A small image VQ-VAE, trained from scratch: decoder norm groupnorm.
Rows from block 9 of the encoder of a small image VQ-VAE, named by matrix and row number. Rows with one number within an expert belong to one neuron, the router's apart. Each number is 128 + 32 x the weight over its row's rms, rounded and kept within 0 to 255. All counts start at 0. Numbers have three digits each. After the name is the row's rms in percent of the matrix's.
Before each expert's rows are labels from the 100 images, of 14976, where the router gives the expert most weight on average: "colour at peak" is the nearest of a few named colours to the mean colour under the peak. Only what is clearly more common there than usual is listed. The data: aerial photos of the United States (SatlasPretrain).
# router: router (encoder.blocks.9.mlp.router.weight, 16x96), inputs 0-47
# gate: expert gate (encoder.blocks.9.mlp.gate, 16x96x96), inputs 0-47
# up: expert up (encoder.blocks.9.mlp.up, 16x96x96), inputs 0-47
# down: expert down (encoder.blocks.9.mlp.down, 16x96x96, transposed), outputs 0-47

# expert 14
colour at peak: brown
router.14 079:167076138056148150139126107135120097192117177079133142161179085166110105183139125068173126169087126136127108093117137174138161175145092092189144
gate.0 110:112189131173084136137137180152124157134126099112157151073189136135149132114149209111041155104132151140161072151110121136072130126075093093124042
up.0 111:120206037115155117092162125076165101133108159166122123167130089157123112132139086155132105124145088127120145141152178106125109135118178188125175
down.0 109:094159145137120153119172206137118176083112194107140223123180069130158107078163079149072181131128142162104125110132141087110124152188143122116067
gate.1 096:117198095131132118146102105133125082183129190123142160095118155168136098155131177140196108192103124182117170082154127116080089183085073114146065
up.1 108:172133094123130115170177119122066126186095178063147112094187126116131165111095110154086104105110104149212155124140085142131141121144109144141108
down.1 105:116112129180112141136089189097139149064171108117083125145130115145126139157160101118110134145148106103057129173101139133151124078137175103123096
gate.2 084:115197151101141146092131115127168117133118150148086151125081166137140094140096204125188128161093171162070130123132152134064121164147179122152162
up.2 076:080073090150089125114080152140113204126156120154170112119139100132070138083080108132107154132146145098130124114166117122127122160075092077081158
down.2 078:088154115093131087166100092114131137143103152141135054105073133101105121175100183173190160131082112125156146083141105101128148187147170101186178
gate.3 099:104124076071085094122158137107145164144109138124184143093188182132111112108189097134126154110127058087165130184129145120158168136091075151048169
up.3 102:069152147136149140129117100188126194114142085141100144130064091128140171126108149114228200208096144100134116129121119140122150141076099087086108
down.3 088:194155159116092140142067123134137104157136145119085107123130182115107162122000190109177115131118148087115090133155127173132120117116188097137119
gate.4 098:131173037071160115156145135173128076147140147105070171096169130031158119102154152122078091131139118129108152114084114126152183141144130126087160
up.4 096:084110088129102138165129152149089178070130124113122139131116068117087170147159106118031141067173126102101112165091094162122195108120158138056122
down.4 092:135172092135102142129195123146132156064121140155123075155153101098104107152138126121154175086135126090167072115118137116115155126158089162102151
gate.5 098:087135082047112079147156158075126098128137143120149136125205123151115112133146111135132106143129073133138162137135143102145174088140186196105184
up.5 089:115176181175138115144117164147100162125139096147108132112094156129169111177154095143118098183120137134109161135088105121112113192095212081095081
down.5 086:171116131147136130136098127134114198165142169121127106112103164128172150112038057132145135125118137130144159153152120168166128207128164047104125
gate.6 136:113199116120149134095131131112209106159149165186140083129148159130171038087135107136170100146087129127123085108164220110123145181154094106177142
up.6 111:114166139159140112145183130125104114117166127074143127145114112069140185170147137110153121122140115122072192197057084153135077106113119107144121
down.6 116:160137155146166170152116132154095090153101122105163175109135130103155159130173079122111096124150128131085165173095106185151119087138097134089104
gate.7 092:179170128097140144122201112112145124169102198108083138128162128113142112114111086142222115140087136114161115109204151125126126136190076118164119
up.7 100:241136116113155111127139153121145102161080137125130119079189136042127119136147107177147151171133106140160137133125120130124098109151146163172138
down.7 093:184097170160132134115096106139119092200191085105110157131094143189158144081091129117073169147131144160043137145135115148149096169075155125150105
gate.8 083:167158128120162133103165093090175084159094158165122114126110141106164122151184132181200151143117100153111114131137163114164103181144170116170132
up.8 085:225084070149188146165139137130108151129094095128167110113169123167133165120136138164099143135124137092165123107174107132133180128166108140137022
down.8 080:122112107107111129133127149131122151123127148127134109129206090214055137100098145104143145146132132122144126111131104128117153140142041145104046
gate.9 068:101096067155108118135119144128157208118104140145169187132123130117117097144135144103097141108133104069080169152091121111100147150071099122079111
up.9 072:122099193135143112122137078117110103108154181136111167111121091192124108202177096116126115198115101147089137100148137134137102158139118175099162
down.9 067:139117158203156133109156107141142128085056109136125163139117105076087142124168027122131096102141129190124121126136160132118108142097159092091085
gate.10 087:161080080084108119106148157152177100151093129178133091099150135175156095108092116179204135099108123102162088080209168113143156191162141129148054
up.10 101:135098142155075150094106113127137091122183137140160139163174167099094094090110128074074153048140162152129114137122170130119109170140079085088153
down.10 108:112128160092136124130117223138149118093061159129081127108190195087111110095130082146121115152081130138122127082174150093113134113182162132174135
gate.11 081:108166108134084115154115139143094167104140110134089136189050154116092163082059113089161124160113152110090159126157101145092141126087131098060127
up.11 089:113165091065087137154124122142128144151130142103111076184157173128137151083067076136132127140091121054120105109141118143192195138128158132109206
down.11 087:109105120204153137123139164116147161037122102138148086116132086035130121160175113113122125102128106116124127131125126143150143054139059126110129
gate.12 094:053177089115127096152119170156153114154138165089154168085201153160161149164129148137158172199109084117125101103106100132119140137120074096109099
up.12 090:108168064115189147146143152186150117158100170103090148065153085117181172189082172145185132179087128125172120127093100163094136142102151112092118
down.12 094:106104146116047122151093165149132134097106119127038046179103087135056153129098162099168137121107134101123169133142118143133173082091091157101169
gate.13 085:110126157103130114126089218130120113101162130116116116159141197127125128141085179110198125137143117081159092105134116131083146155133067128119147
up.13 088:107129175174097114144140123102120131128156099131129133187153112201148110144145115099102155122173139133136141145082136107064126112088071102120173
down.13 089:194147153140131165141142121160112066105073165131122156133074142134153117141191099122122155106127159159099059125142121160119161113193166007168086
gate.14 088:123158112128166139114164196101156131162064175131151136113179158106163093104130097149051068102164106153131094132139151103117096180160156147169105
up.14 094:132135155151151142130159142133116176144111105129155098135107116136137171118089167174135135137142139112100034146108101121149140120101084155138085
down.14 090:132180148117117144105169092131117095117178110157146138158076141245136100121122147097180152095186147124079102168086121137095142159079119088063057
gate.15 116:074126152109108127099095139114149149134129145192110190170130157121062091152087154111152163130169142105101093106116162094080072149137121126150165
up.15 095:051135128116114155090156137154161090131137190144136121092136141121141136163066165180153105148075162159118161045190156129107121209127143106146165
down.15 103:141111157117127118164205113164093069140148131093117129097130150118193167142119123175141115152078132145175157109166089152177115112110130124117211
gate.16 105:132120160149182133122140125120141069141124151129083113140182186056172128131075113134064164087106108123214136107090125135169122214119059116119130
up.16 086:090182158144171131172094150138103043128105146096110118104113144060141164116118188134131089166105122122151118123136099148157104136135097099118089
down.16 105:211102088118077135123206083122143107161116117122121045139133094138113108099141071117132153063114129172169105130130136135107175160172136154158147
gate.17 113:158096163071170119131102143095135100095085105133037135135110149045124113123119116152110135191134121158144074100127140127131119133190113144165065
up.17 125:133202144142123113115127123101140150179126149122140135144104143168169116126171088132188093140114081136067091099189157100109102127163100068185194
down.17 117:138124084135095122112141124132129139150179050144106138104093081107110139183051187148098120204123134138115150142126142145162092132122081147136101
gate.18 085:107189070111200129134120102119159168134143190123116090150112127109141112192163151102148105120100094072103179105122144094119178085080141132121186
up.18 081:130064181150129128114104157127105193137115102123182163125102173134129128123110113143198140138143143112036096148147114127166081185182091086160072
down.18 079:201088096212173096117176082121155086109145144148142160127149076073195119163135078140107118085111110129179176120106147120140075141082129124118086
gate.19 091:175132097119109101115172139116141126125116101150125110117143147105137105043057111169165074121121105151179162143180154114177092122124145154135065
up.19 097:136096125154122111147127077164117135093193093129123115167104188172190129164163134116183141114134135073059137133111133132136172106132087149122133
down.19 093:080189133127126137121108131129135128122195121120091122133076135125082156179114175116189163110145128095159148143054137176102143167046107087105112

# expert 13
colour at peak: brown
router.13 073:174081141048062151123080138104136119167136101143141108135180078160062090164142091084151107174138169115092112122109105126183151163090057104137125
gate.0 074:116146159086138126128148124068130102110209133117113120176149100129140114121134141102096140152202119121097092181059100118122089078182083140160152
up.0 075:147127090189128120131108130177136102113110130114154176052110146103147130131142137210112165156083113177157096082194139129141133179047127113063075
down.0 076:131179138099143138089176121096152154208092164155139135163164189150078088103078088077182182121169127088157149153063155118114119161101148175094144
gate.1 100:128204095093137125153112125141126169195133130116122143162128127076159126075079158107081128152155161128082110149197124127122131078113195146224115
up.1 100:134134141108138125124092145149132141062118140159197126113124137121096132151168121107164128137134083104153077104073147127142137116153037144082153
down.1 096:119148114121129114114111146119137124165230090141120150115081169228158100096142174132113139107143114156178089143111135113157113171129180074056088
gate.2 102:088146074169139138144101181137125129091103128129119109153102130152187095120081123076105098166143132139121251155114140120056060139122120126136087
up.2 087:170124085094141113127138162145135075119000151116082098102168163146082154093136180109141084099119146141175086113086109119139163091178121170140166
down.2 088:165171086097150146123122181127125108168110156115143140102151130128168135067112095159111109113103123167105047089186134086123163119161082163171134
gate.3 093:141048153185149110123159134091105151084202145128166136145122108052105132122130108162056132115148113083114114137192123143186130129181081111092053
up.3 102:088093104120107128113188080116131102146179160117112094169128130167114136081116095118090107073090105117172176139156139116163167189149128144100072
down.3 099:165108156200123146117144121141123092113111104090122118174147106242130118098124145103116154057161132179122081160100128157098094136174035112147099
gate.4 089:110157205176122122158106143136121212147152126129156115132125180161164143125123101111090107130151140103067126183094100139128082090171124110190174
up.4 090:103150175167101115130176139112141218176126133146153108159185119188148114105153088097076099116177151110100126214090146144096067123158137109144182
down.4 086:121071108151099139142159090137115115081114144073113057156127102069099163167200124104127100126124144115148133149130114182134158115114141159078136
gate.5 105:121073170184156115123162128119129106051105125153166127184114106164117147117134105112141148138183125058100071150145126129135103146188108142102111
up.5 108:161147144100133138158145177135101132127096149098190139107152104096080119114128092158069115127127115186097041093185117120131153106125070157151066
down.5 102:104158148123122136130108175132129134120072197143162189115198158116154111134157114123049157106132122099095148129087139129135137142207190205138148
gate.6 094:134092198160119132125097131089132151041099096128194170181085121139124109166090152114150119091167117086076133139165140110131126121116084130132095
up.6 086:158146155138085135157129154094083152087096049096151138149148175109105143127109115094200108111155155081222148138111090138122129104102103160122024
down.6 093:101227099049087135120118181136114109130209117132133129135132147198142152143110183117144119131111143084147124136112126137110173163099122154119072
gate.7 095:121193087154191112127166091095144124126140187134144121145112075119097127150066157134130116101095109104169106083153135075117156193137069116155121
up.7 096:130116133101128132129123130146124169206046092125128116141141104160099150125103074124032076146094126135029152091160118130134135151190148152177202
down.7 093:137046096108132134135076126104117131168123132152147165105147113207184115064112149117046120134136131140056173148140141142152112130171147154120190
gate.8 073:119153136124165126121084148080142160107103165119141126098086144167125123131131173152184190127150055145121123125127127079134137086144207133096116
up.8 085:177128078176162144105178080137150148157071151150115160119169095134110100151153069111095133169093157191107174128176172132079095195161180103091157
down.8 088:161143130153110148155169106179103142116102116094086073126133153193143187143181016127189119124101155169152123124146118185131129110165181084120096
gate.9 096:085108130114129136084076122099186200110143140206162134149160172129104057147131157098144162158148139125128160128124202136074097107145156094122087
up.9 089:161110119147128175132141068103125149100179072122118152156164120086137096148137113120188181166131165121129141119168148141080126127133121141172079
down.9 103:100103124128121055122135118078122126104101105146060145161123128123091110087104121062110155126220095119116112179068133122115135114113125080095145
gate.10 123:123137141225125143134143100103126164107119130128119153160144120163161100172116096094068126137145128109108192155093128127047074215126122191112194
up.10 119:112143157095127119119101127143147089150109152165177165113119169084044114138124166129188159139137139143080027120124134115136136104150104126158130
down.10 123:174143148117125122132162083100108116168073127096124066169164121219136138096090087105162143057150121127141067156102106146143120110152072136184166
gate.11 102:147098089098117135129218152124132173162075118117143145100161125107150130118140171128079113122093149101195124144157136119144154079180133166151102
up.11 102:135150121135118101088102081073172124140140152155128097178129181199114086107135119109201106131136074112086131122125180109141125138105128141133152
down.11 113:152137078096098140118066149122116158163182052113193147138140115210138136108088237127162124076147132103119139167113124136152164118136132119102133
gate.12 110:168099120139143110134169156112124129128215097140135142146157171075167126114100118146132120180138111093134179094126130125142096121106085114091095
up.12 120:125041140132146114145146182121108118158197117099217124130172178074123126147057082130139131130124155131117058105152113131118127151169066176126136
down.12 118:127143089125127135129177091143111153080086138153134132128130102080155135205125132117119159149120141084102149138116117160117144187170187134142116
gate.13 100:093120129206143128156149169109109146093201112110061171133118157177139123160139110103059132123145147086119203164098117133061082212066118151100133
up.13 091:134179132146124121110111080131118119120102136149165158131177108096075138123169135095079119147146134126130092116060139138122127123093148206133204
down.13 095:163135111131141133117137135095151160112090175157217151143192112061158126149169060129095118107138127107149140140120136119098144150166150207167167
gate.14 114:110209123135103167145088079134137138164058162122190130161124128120117130117120086106136171119130141216116096123147135143124106066178138073158177
up.14 114:128163133152101127139169104099119131122108134122083122166139123103149129164126078105031151057175123189177130125105123130093091115124117094156232
down.14 108:163158099105141143122168041126105121220083132102123087157129089193091137082032130110159122081164141160164077145114110156132123185132141101173153
gate.15 149:081065110167151128088096097125179110134110172155146132125068120203124112141103184130045097118116120123069136117138173108119110153147111151123203
up.15 098:117138084140159129139173092147128148128130174099170099112147120111135128164102133175181094123060111114161076073188148111138170134232101093154083
down.15 110:118000131113141109128066097105139117197103142141147122072168097168146104099116170144065076136108093150051138123163145128180077131166138133138177
gate.16 107:153103088098111098098147119126187085158192171184137083070177152120082066126163100141108128126131132126171117122139162109142151136139145147122127
up.16 101:171091095123092105119176146117125089161195145132129094103179176073120133119113134170130071085125127134113160111134120107169142090117114170138073
down.16 099:113163092073057134124080245114116160153129152096151152122107123186059131048150150118068133080146148139149112141126119133123153107149145163093119
gate.17 077:097052168106106107138196162101102126157186103096172135163152119129125143130101052128093137084152094115154159145101121119182149128160077111144078
up.17 085:138169104123137140123123101187132111127104110136084122118123083182134127038064137105067069129121135179159094139086134140144131135114172126068191
down.17 081:095169143095151122111039139089128100169221174133158128105092192211141101084155121134152135096122118107135133128128135101134125140124089117119127
gate.18 114:109149098191212125112137155081165126129175119150122206100124114096143072138172147136091137169127099122157072129137186113136084158113134106113097
up.18 107:160138151114139120119128153189144066171144198138129120091132150142132125098099146163176087102049135176152108034189122111114142168148108119135096
down.18 110:162124137179123142115117116182138080163155166128150116100102155185159134142124143169182102131065166202147109067180146113110087159103074144149142
gate.19 100:154126123120116126137136163130114135167040144146208115152130067081100135098073050147065174106185130209132063112107122110141108082150124181104148
up.19 098:130192150105125142108071128152125133176014163148143110130112114154166159135101128140050126127161153176115150123076112150106103115116197135167188
down.19 097:198095097129118137135179088119128098107191050117098070139119132181143127117065198120178096111126126134126109116121136115137096112096007145145101

# expert 2
colour at peak: pink
router.2 138:121122080101134126100125174114181101154095130142132109130173172112117104106132154165160081100087136125153090084178162035101164119156088142165134
gate.0 092:169155152153140133107070114154173116100147083193149192120062134107158091185145137139150177158164127178149135129094166125139066164070134133104100
up.0 086:146161100099133090139066143102142104143124156137130123133165103118112066110099154131141143133118065068119130115129152099117133164117038162136102
down.0 093:063103125163128125108183129106149107134161105135095098173108128132071112131126132127081168154119127121102152087100131112103176186163163015157102
gate.1 131:169162152140135136143175150129099137163140109109070188132160127105128181085102088115125090133166146202134143158138101150126079086098221115079119
up.1 118:126115149120137088122069145048124159139073194147115155122130154102093106086064128150152119142160089140090179116132116083093084128126146096122211
down.1 103:103250094128113092106212158130141105069204128128117110141146098058139125144139090138168111148114102151203134119116121099144154138101132083090071
gate.2 122:133123099193139122125125091126139165107103096142128199097132097141135105156178041132137209142141124144118127159146131112152106134105185089084090
up.2 128:101139218139149124148146156126099113143157143067053134143124162087163175168064161155096092129149122097144155142066082158145108094134075134171132
down.2 125:133138144125126129207069136148059117118135155105117098104099159154113161089097146167130152160092150153149131084169031126124154154129149142108138
gate.3 099:128111121128154104098115096065185108095114112138108114123141120078105107168126116107130177099152096101136187150090167131198141155074124124078075
up.3 085:025134167144105131129115183096116194166087082100095145095126093115152098120181182157181120178097118109135143114139126126114121087152089150157078
down.3 077:122071111155145121109123129149136116122132099129141169113124113116151112092133089140005230146148137163108166175082133139096113104128177166102080
gate.4 071:078162088109144153102137158155158219222119154140152153086182067158151083094120192147090112092126140101106128130161156109080155141078135093081122
up.4 075:141138162127120151143132093150117130077156155168163096137103117128107222151142075142176123130130146120093154143133131201190122123129164136125180
down.4 081:160115175115130105140125056135123127128116138149095098138113144139044166193100082076141049185142140086192103141079135153167097186076086103137162
gate.5 102:126103111159118088087120140075183125145167074166152120157124120133129050135149137108130164103165098116101118129089194102159132128079111118106144
up.5 103:106077088141109119110111170119181114134187115132139075149165101162121115141180181102109131084093128092114122081113158099098183114099083148145113
down.5 093:127209125153096148119132145138140162087069118109017080158153124049142130149118132116207149135120142131157148105154133120127148078119140133151110
gate.6 106:200121128155150153102133061158162115164118148183169155123103080185130085177132115091127206086133133170160143139124176105126104164109174119094098
up.6 084:090165145083115073150120141083092059104144171103096114136136141139144144157112184158124128127169097079150163111093097095085124126107093163124132
down.6 093:149144166130090142165121175154077069164153144088142069093116149186113174096144136173099101173086160152137097087182064137095139180161193116124125
gate.7 097:104177094111123088094102137130177107135114093135122180107137152089125076101125081097158163142199100149111140151099183132158093110100165146052169
up.7 079:062209098099128105107169176088178124132083092127126146135115116130068094094182151106195179118129111133133189127104157099073116067053146141167120
down.7 091:130069175135112121104070158131136130166100141130099085095123018161126127088119082090092123134147140145128131134141155110136119190135150087131106
gate.8 091:112123109125101108111171120101159123137120140192060122127109176117085113116090105134095136097168121115098153140057153112128119198116119138107062
up.8 119:111118105114136110206071120044046169123112121111153144124107165154138148100048140145136123145160116126119160137115046141123119109166147096132147
down.8 104:122152147107096130108205130143147047046097116136062093130127153108126126100195153124140121124117120077058136124141148123118148108128111079150180
gate.9 088:124126127111120157091078150118146106149130039117040106164126150220155134098111194117122048152138144158146134124082135113190131113065130107145062
up.9 092:139132105178106145094100142109134174135156065121101100172151190143169109114111113109066049077123130157112250129128164107214071126108121106118160
down.9 086:125088109130080134126175158147157117163113173076173152107212164109144137079154123158149133143083119156184082134220118150125159111181155114144141
gate.10 140:141122084190102124126116087126129174105095082136135167117126089154115107113180046120137189142134135157124140166153134124144126128092190083066082
up.10 135:143108035135121128119082114127151138117104109181193147067145135176102081099185095125147153147115130155096115116198171091122129164146201104116085
down.10 140:125107109114102112054183136095204136133134108166127118164138088096122086151146132074121114101164098119106120177088224120108130088113102126120119
gate.11 111:101135127143126092150141128092091165126127105159174118118106112120105119121116115138171131115219092148096164160106080130140096122096210075117137
up.11 127:177183186138170136089112101096193065117166201201125137099074113142156092169116096124133140106124130097168128128110177128122101139117178096121130
down.11 114:139206183157135118113039199127125141197120091127176068122144070031160131132129102127182140111141118165097123137116141120113113131167139137117143
gate.12 081:174142121129208115113108096162135224102200120164146100160103163136196170133126099120174017123143147099076145138089126153125101108100130132115158
up.12 095:098072187167076066161086129097117093106147105103183133094128104116113113170146137150102171121145078133139179130113108136147136111132113141113114
down.12 091:113188110115154086129097145111142149092140172170075116087092133098153113205148149181169134142141078097081138111138135099135136088090143058105160
gate.13 088:115139084141128154076123135139187171160096150149099103127140148173231086116168065094117101099093129144141145144131188123162076162164166144123150
up.13 083:114113133113080108127123167067128083098126094129138130148136144143144083127150107106089038120122108101165204139122131059179044113103127185153133
down.13 088:145060074113094128128126157140120157073164168072149156115213114074108147074142087160069182146109136143192159127197114131135163143152218090108144
gate.14 123:073102127152137163146121076141123158090153140119169126130078107158131167189092152108091163082163130103103105177075112198163150148129184110091153
up.14 151:083095118130133136173089125140073127108128148084166124160089092203124214112064134090136095124153139125044137158111068176128152133135169129102159
down.14 148:118003141165117101120068134089143134164078122135136095110124082148131106102100170157094120168108106171087113096164145083166119109152168168167184
gate.15 074:140105129113159171085143102113158230160123129153088175138107070183144088120093136142114150128088166117120171108194170098113149102150175089088162
up.15 087:145060103131029141122148170134148070132108095113176107164204190128033077110121078090092125084155130175145140138113159151161138127157104173151100
down.15 096:188158131090115116114127173082148194144146158141084173117184121125134099097141149169113156066104120109138203105165162089108109121096174113127134
gate.16 092:165101128098078168113125124145139151122136151130097125180114126139066122091083113038074160069132186098136139137116147146101142158136133132088103
up.16 102:113155139119147165050119116145210084129158148164132149095138133145150072165169134165124127145049140162126117091164204088138118107142152155187140
down.16 089:180098095148158102134103133097129227091103132147122144124104183098074111127041063114087179087152124158121192133108130117100141196140101106083056
gate.17 101:147117169121153115122174116168102104115155166156083140122079133110138121084146107162058119068137130205162141136125120113121142128137175100060158
up.17 095:117118060106129127154129126071120146130172062123177124152150120141147153128108107092140091161149085070061165142079111150161126133105122126146118
down.17 098:124100094046150113129163085073132068179179069148138145133119076102170124169158156106123061158163125152135128145077123145129099174068059185120158
gate.18 148:146113121198164141105162037145150182136145132165111148115085054099140145171102124131121191134138152148122118155066141173131094179110181053094117
up.18 133:130157114155147128130099109177098087094112122131158172140056082089112199165139155095130139175145161125129152142057096188109104112054143137098151
down.18 148:091088087152068129117205151160159164112177170106117073133159078132069114073125152146153152133060112140168126083199158106129164171170164081139096
gate.19 086:106120123103138136157128091126109140132152163123077129123069048095090184172127081117177209093114107122144152144118109204131143152084148165082173
up.19 096:139063179130122136066146152068145117120140129131088151167164077143075060127131140109160122120141125077147120101154177085091146104112095137126105
down.19 091:172105145113138116137136089133129105117149166150163154152119210143046138173105075107176092155167132061114113161097117161113112163117162067106162

# expert 7
colour at peak: green
router.7 084:132084105035110131112149119156113139182139148141169104177205083188089120123136104103179149163098164175121160188149135134137153097124119091133157
gate.0 092:094127122191162150143090113054103149101132217141202177158161108136164136145057103148020102081153126126173120144129120127117133153069096121099115
up.0 098:167165174122168144168167124162109163149080168082092120125092165120085190101133170175103118119100158114097099091158089119159110128163165156172133
down.0 099:168147091141128105117113135101151130132134073167136124101115160110116102143046122153203182150140098114181034105116144104148115143077103149109149
gate.1 105:150139102128169129097123090138157141122109175185061150111108093104122109196113169136109146078102149109134094097129154106102135187104165124130143
up.1 097:145090099108202135118150074104136141102137172140081115092114118146141159204090132133150137114110103071154154133101130152137161132155161121155145
down.1 101:115017084100109129148137162137116165122114116087175098140173108186110147073147104111075127069149121095094067150121115161176153043165126171067123
gate.2 107:155097187158095101146092140152114123142113157149092180049064122128063123091144132182062077134131093160151113074169127112131039092184107057139121
up.2 113:111255095132201105144142106172120165104155151097084139118153156114132147131113147117138134193131163151060177139084102118127108129077121151112133
down.2 106:133135094119128151147100128147138200055145135123223105168145122089148117184098147110158124083124138062094111140119126146106207102130072116137112
gate.3 089:114108169175112171148116094117142092171106092123152103188116200128126108098090152112102108158163157162144068136115147111149142130182093133169049
up.3 101:129124126120093130123113088166130138039124157131175124122109153098141130161128120144212193071144155069137035122118125130100179156148123154135084
down.3 104:115117204158166132113127126160151051147063126150040183099168166096089135142121055122168144213127109149111136132086137145117103123071163095131209
gate.4 098:137213169153101172138144128146132213159077192112170146151169150103169124104102112093085167072124160153109063158123118141130084100141120127138073
up.4 093:110087128115168114117157104110145135153200091138121092119130162138127093153116115114215129103165095126113180156103155136152146133062086112088106
down.4 094:060166132117170139147077133138118172179099147127137187112107123096149128082119092129024157116133140144184154141120117136106113132152202175104143
gate.5 102:133089107093112155131108196109114091138215068108132164106148088111056109094158133129051102103130129112147105124136131138151137154152116135139119
up.5 123:121131117146163133171164144143105054095129161103140132116108040128070142165150105125079173132129124114110079125121100150102171172142087060119129
down.5 110:120196143135129149129059127126122109186210135122098112139081153207073125080000146108147146078127141144126077125139142137117152120144053097139135
gate.6 098:067057111141104109094059165054141139119219090173194131144124146061110100136136136107088156118174124133153118161095140122129149118106114104117091
up.6 096:148193078091129152157132144143131163174139136062117119114159127191180103071135082127123135127110067133126117118152134136148118101159090092114131
down.6 095:037153157118163122127071127149127189160120107146152127116095130115073091124147156145123119142113114156106145099111133094156113056137181073156137
gate.7 104:184159156172153142078115074083175193089109143182145169155069146070117079147159081126099165097144133101150143139113201109122095150114120153126144
up.7 098:143205118098086148124083153146122168147122102121163104147118151237127127100137131084204132124142178161140144140118145140116134113093052167090147
down.7 111:086196128117153107147063148092119140124066126147148204141110183079158109103024116144118145211141143145137101103128111104090101148128102153140155
gate.8 109:129147128122176083163065168047118128116110151114161136116140167142171131106101116175123126162135075170157098110162121090114128137143106112148127
up.8 104:110202169152129125128134116157113100082110169111046190138070145085094141112124171125185138129148143125116161096099116141122080110095175195139089
down.8 105:081115098171139114128060161103135143124167132144090155138183141150104102124203126123155204146145113096096139147129137139109138174168106108164154
gate.9 110:136161111130176160129136146173143102140089144126101146070120102086136122134146090128000113141079136131186104094119129138100110173208104101168149
up.9 112:076191145091085125121073103085149099141119170133157113184104083132131109121095147104119131194131102133026140146137129133145082084128042104158137
down.9 121:180116115123095168144170127138105094153154125090108082171138113159157167137165119120192097121094164125083174147152115186114140156096143155116095
gate.10 090:102080114170141068103149134083119075129119110159128152140095127130101115111117113093139171136194069129119106178036122132137070136070161108122059
up.10 085:103119161169078137137170104130125210170086168106099126139128154106125130077044096145102097072119142130127105129152151097124145132206172162179146
down.10 089:132114151109136133127130167149113157084120033124168152115103108078162140115129174138132123158148151148053207113140107126116141102085086118095242
gate.11 096:209095203237134140142114109129120100079143144128158208146144118106127135125166099111118113154167144136087115147136126128132070173068049122121086
up.11 107:147155190119129144141156082182105122172073168098091132060107161056152154135091152180095140081116145203134186107158089143133122103123137147149096
down.11 103:128136123068096131147122155154123177111135087126140085137119127116176156120115179126189096135130133119108168132164098150136185035088179129091208
gate.12 093:154125108129165104117097171073156152101134120143095159125131174076161105117109092129132168152163075129142079123102128076124128139066158136116108
up.12 099:114139134068092103137157158080103172138110130096142079153121188122188140079121117107161164079130104109147108137090106128149137114103054181164072
down.12 106:097079124189157100125052125059135185146078174145127144115097111067166096090048162124129103125174091161088123133102149080133076111089127126114127
gate.13 108:102158058154147141135170166183127138130134076123171171116159161052179118161092123129127146099122152080130168131103137136107108148092084216146151
up.13 113:122064130115219129130186142110140150143179103121139114101151137151125128137097117136007087093115131133201126113114140134117170151145081137128141
down.13 120:030111111082159102121156111132136116086112110162148179104138166060127118186107088126092132123136113121157185134084122118142112135076174130133163
gate.14 112:130161120179209106106111130140154071123150134162140176090126128112167109147121124165191098153141072156137132142112149110137066143111162048130089
up.14 106:076129132096131103159158181090117133192094131109124102144149139038137116044116093123086165177148081202154155138126122111147113133111110113137075
down.14 106:069138109120079152130208149157124153141086171066069091130197147113095151056156109119156125087115130139160109146170142140170142087176131138152059
gate.15 107:182151088113190150125155121129150150183064197121059122087152103137196117128135168158104103127096116139097161075182155101089106131177105145184165
up.15 100:154107117139141167139150126144118102124106182107120117121116139158142162155111162174179129164104122103079082090143108120133108102149147126153128
down.15 101:087165190117095107127093131128111118114115095150134158140117080138101145120079185126124141123148142146150141134066128116128071158077131146095145
gate.16 081:147136105092133148080189088132179165181139148147090098116143145138125087140109111145156135100096126118187136122103174114133128189176108140138146
up.16 080:184207110143170154153177082160122129198050110126148086113118180127143140121163116125153124143098157154118111123128127134098157189192151130155120
down.16 081:099078099129125117155066122132107157134178125103053099129120116213101141123178126126100117156161107124157128158133107142120178188181126082116112
gate.17 106:103053123128140099148089150144114130117200126167141126135120096149149120159089186142132144168166117144086059134107114118130135142107146045105094
up.17 095:141174161135150126106096133148168066155127151158093129131083169121091130107130099100152089170115160097163093100134146126095133183133072154156109
down.17 097:089102156094129134125120143126145181164115097128181106127126099116219117121105181136161106116106152163133091083158154122130132139146156078187163
gate.18 104:112154100130140130107077151086160105132159142145123128116141130115135058117091121129102132120118090136135087098153157073121150126169150170144119
up.18 088:103117078092110155091076177095139160168174111102142111110223145153147084090150133149144107129118064156110142127166156127138144054176126147143078
down.18 096:140104084157111149121148144124134111146108162121148133150192155011165109119129108130148105125109127068218040103143135111131151133105197137151121
gate.19 104:097098114122177156133093159120125162148207175150178120120150106104175111146121136140043111156141122180119107127135134138136110122136078089145132
up.19 108:151152138116111111157140098161111097128088109110114125120059088166024172097122127145131129099115126080165110128121107131113147187096255162106166
down.19 107:174124060115136140111113161101149158182141092151191155109107132141187123114078170130142096118093157142097101109160141140104123124113150146223125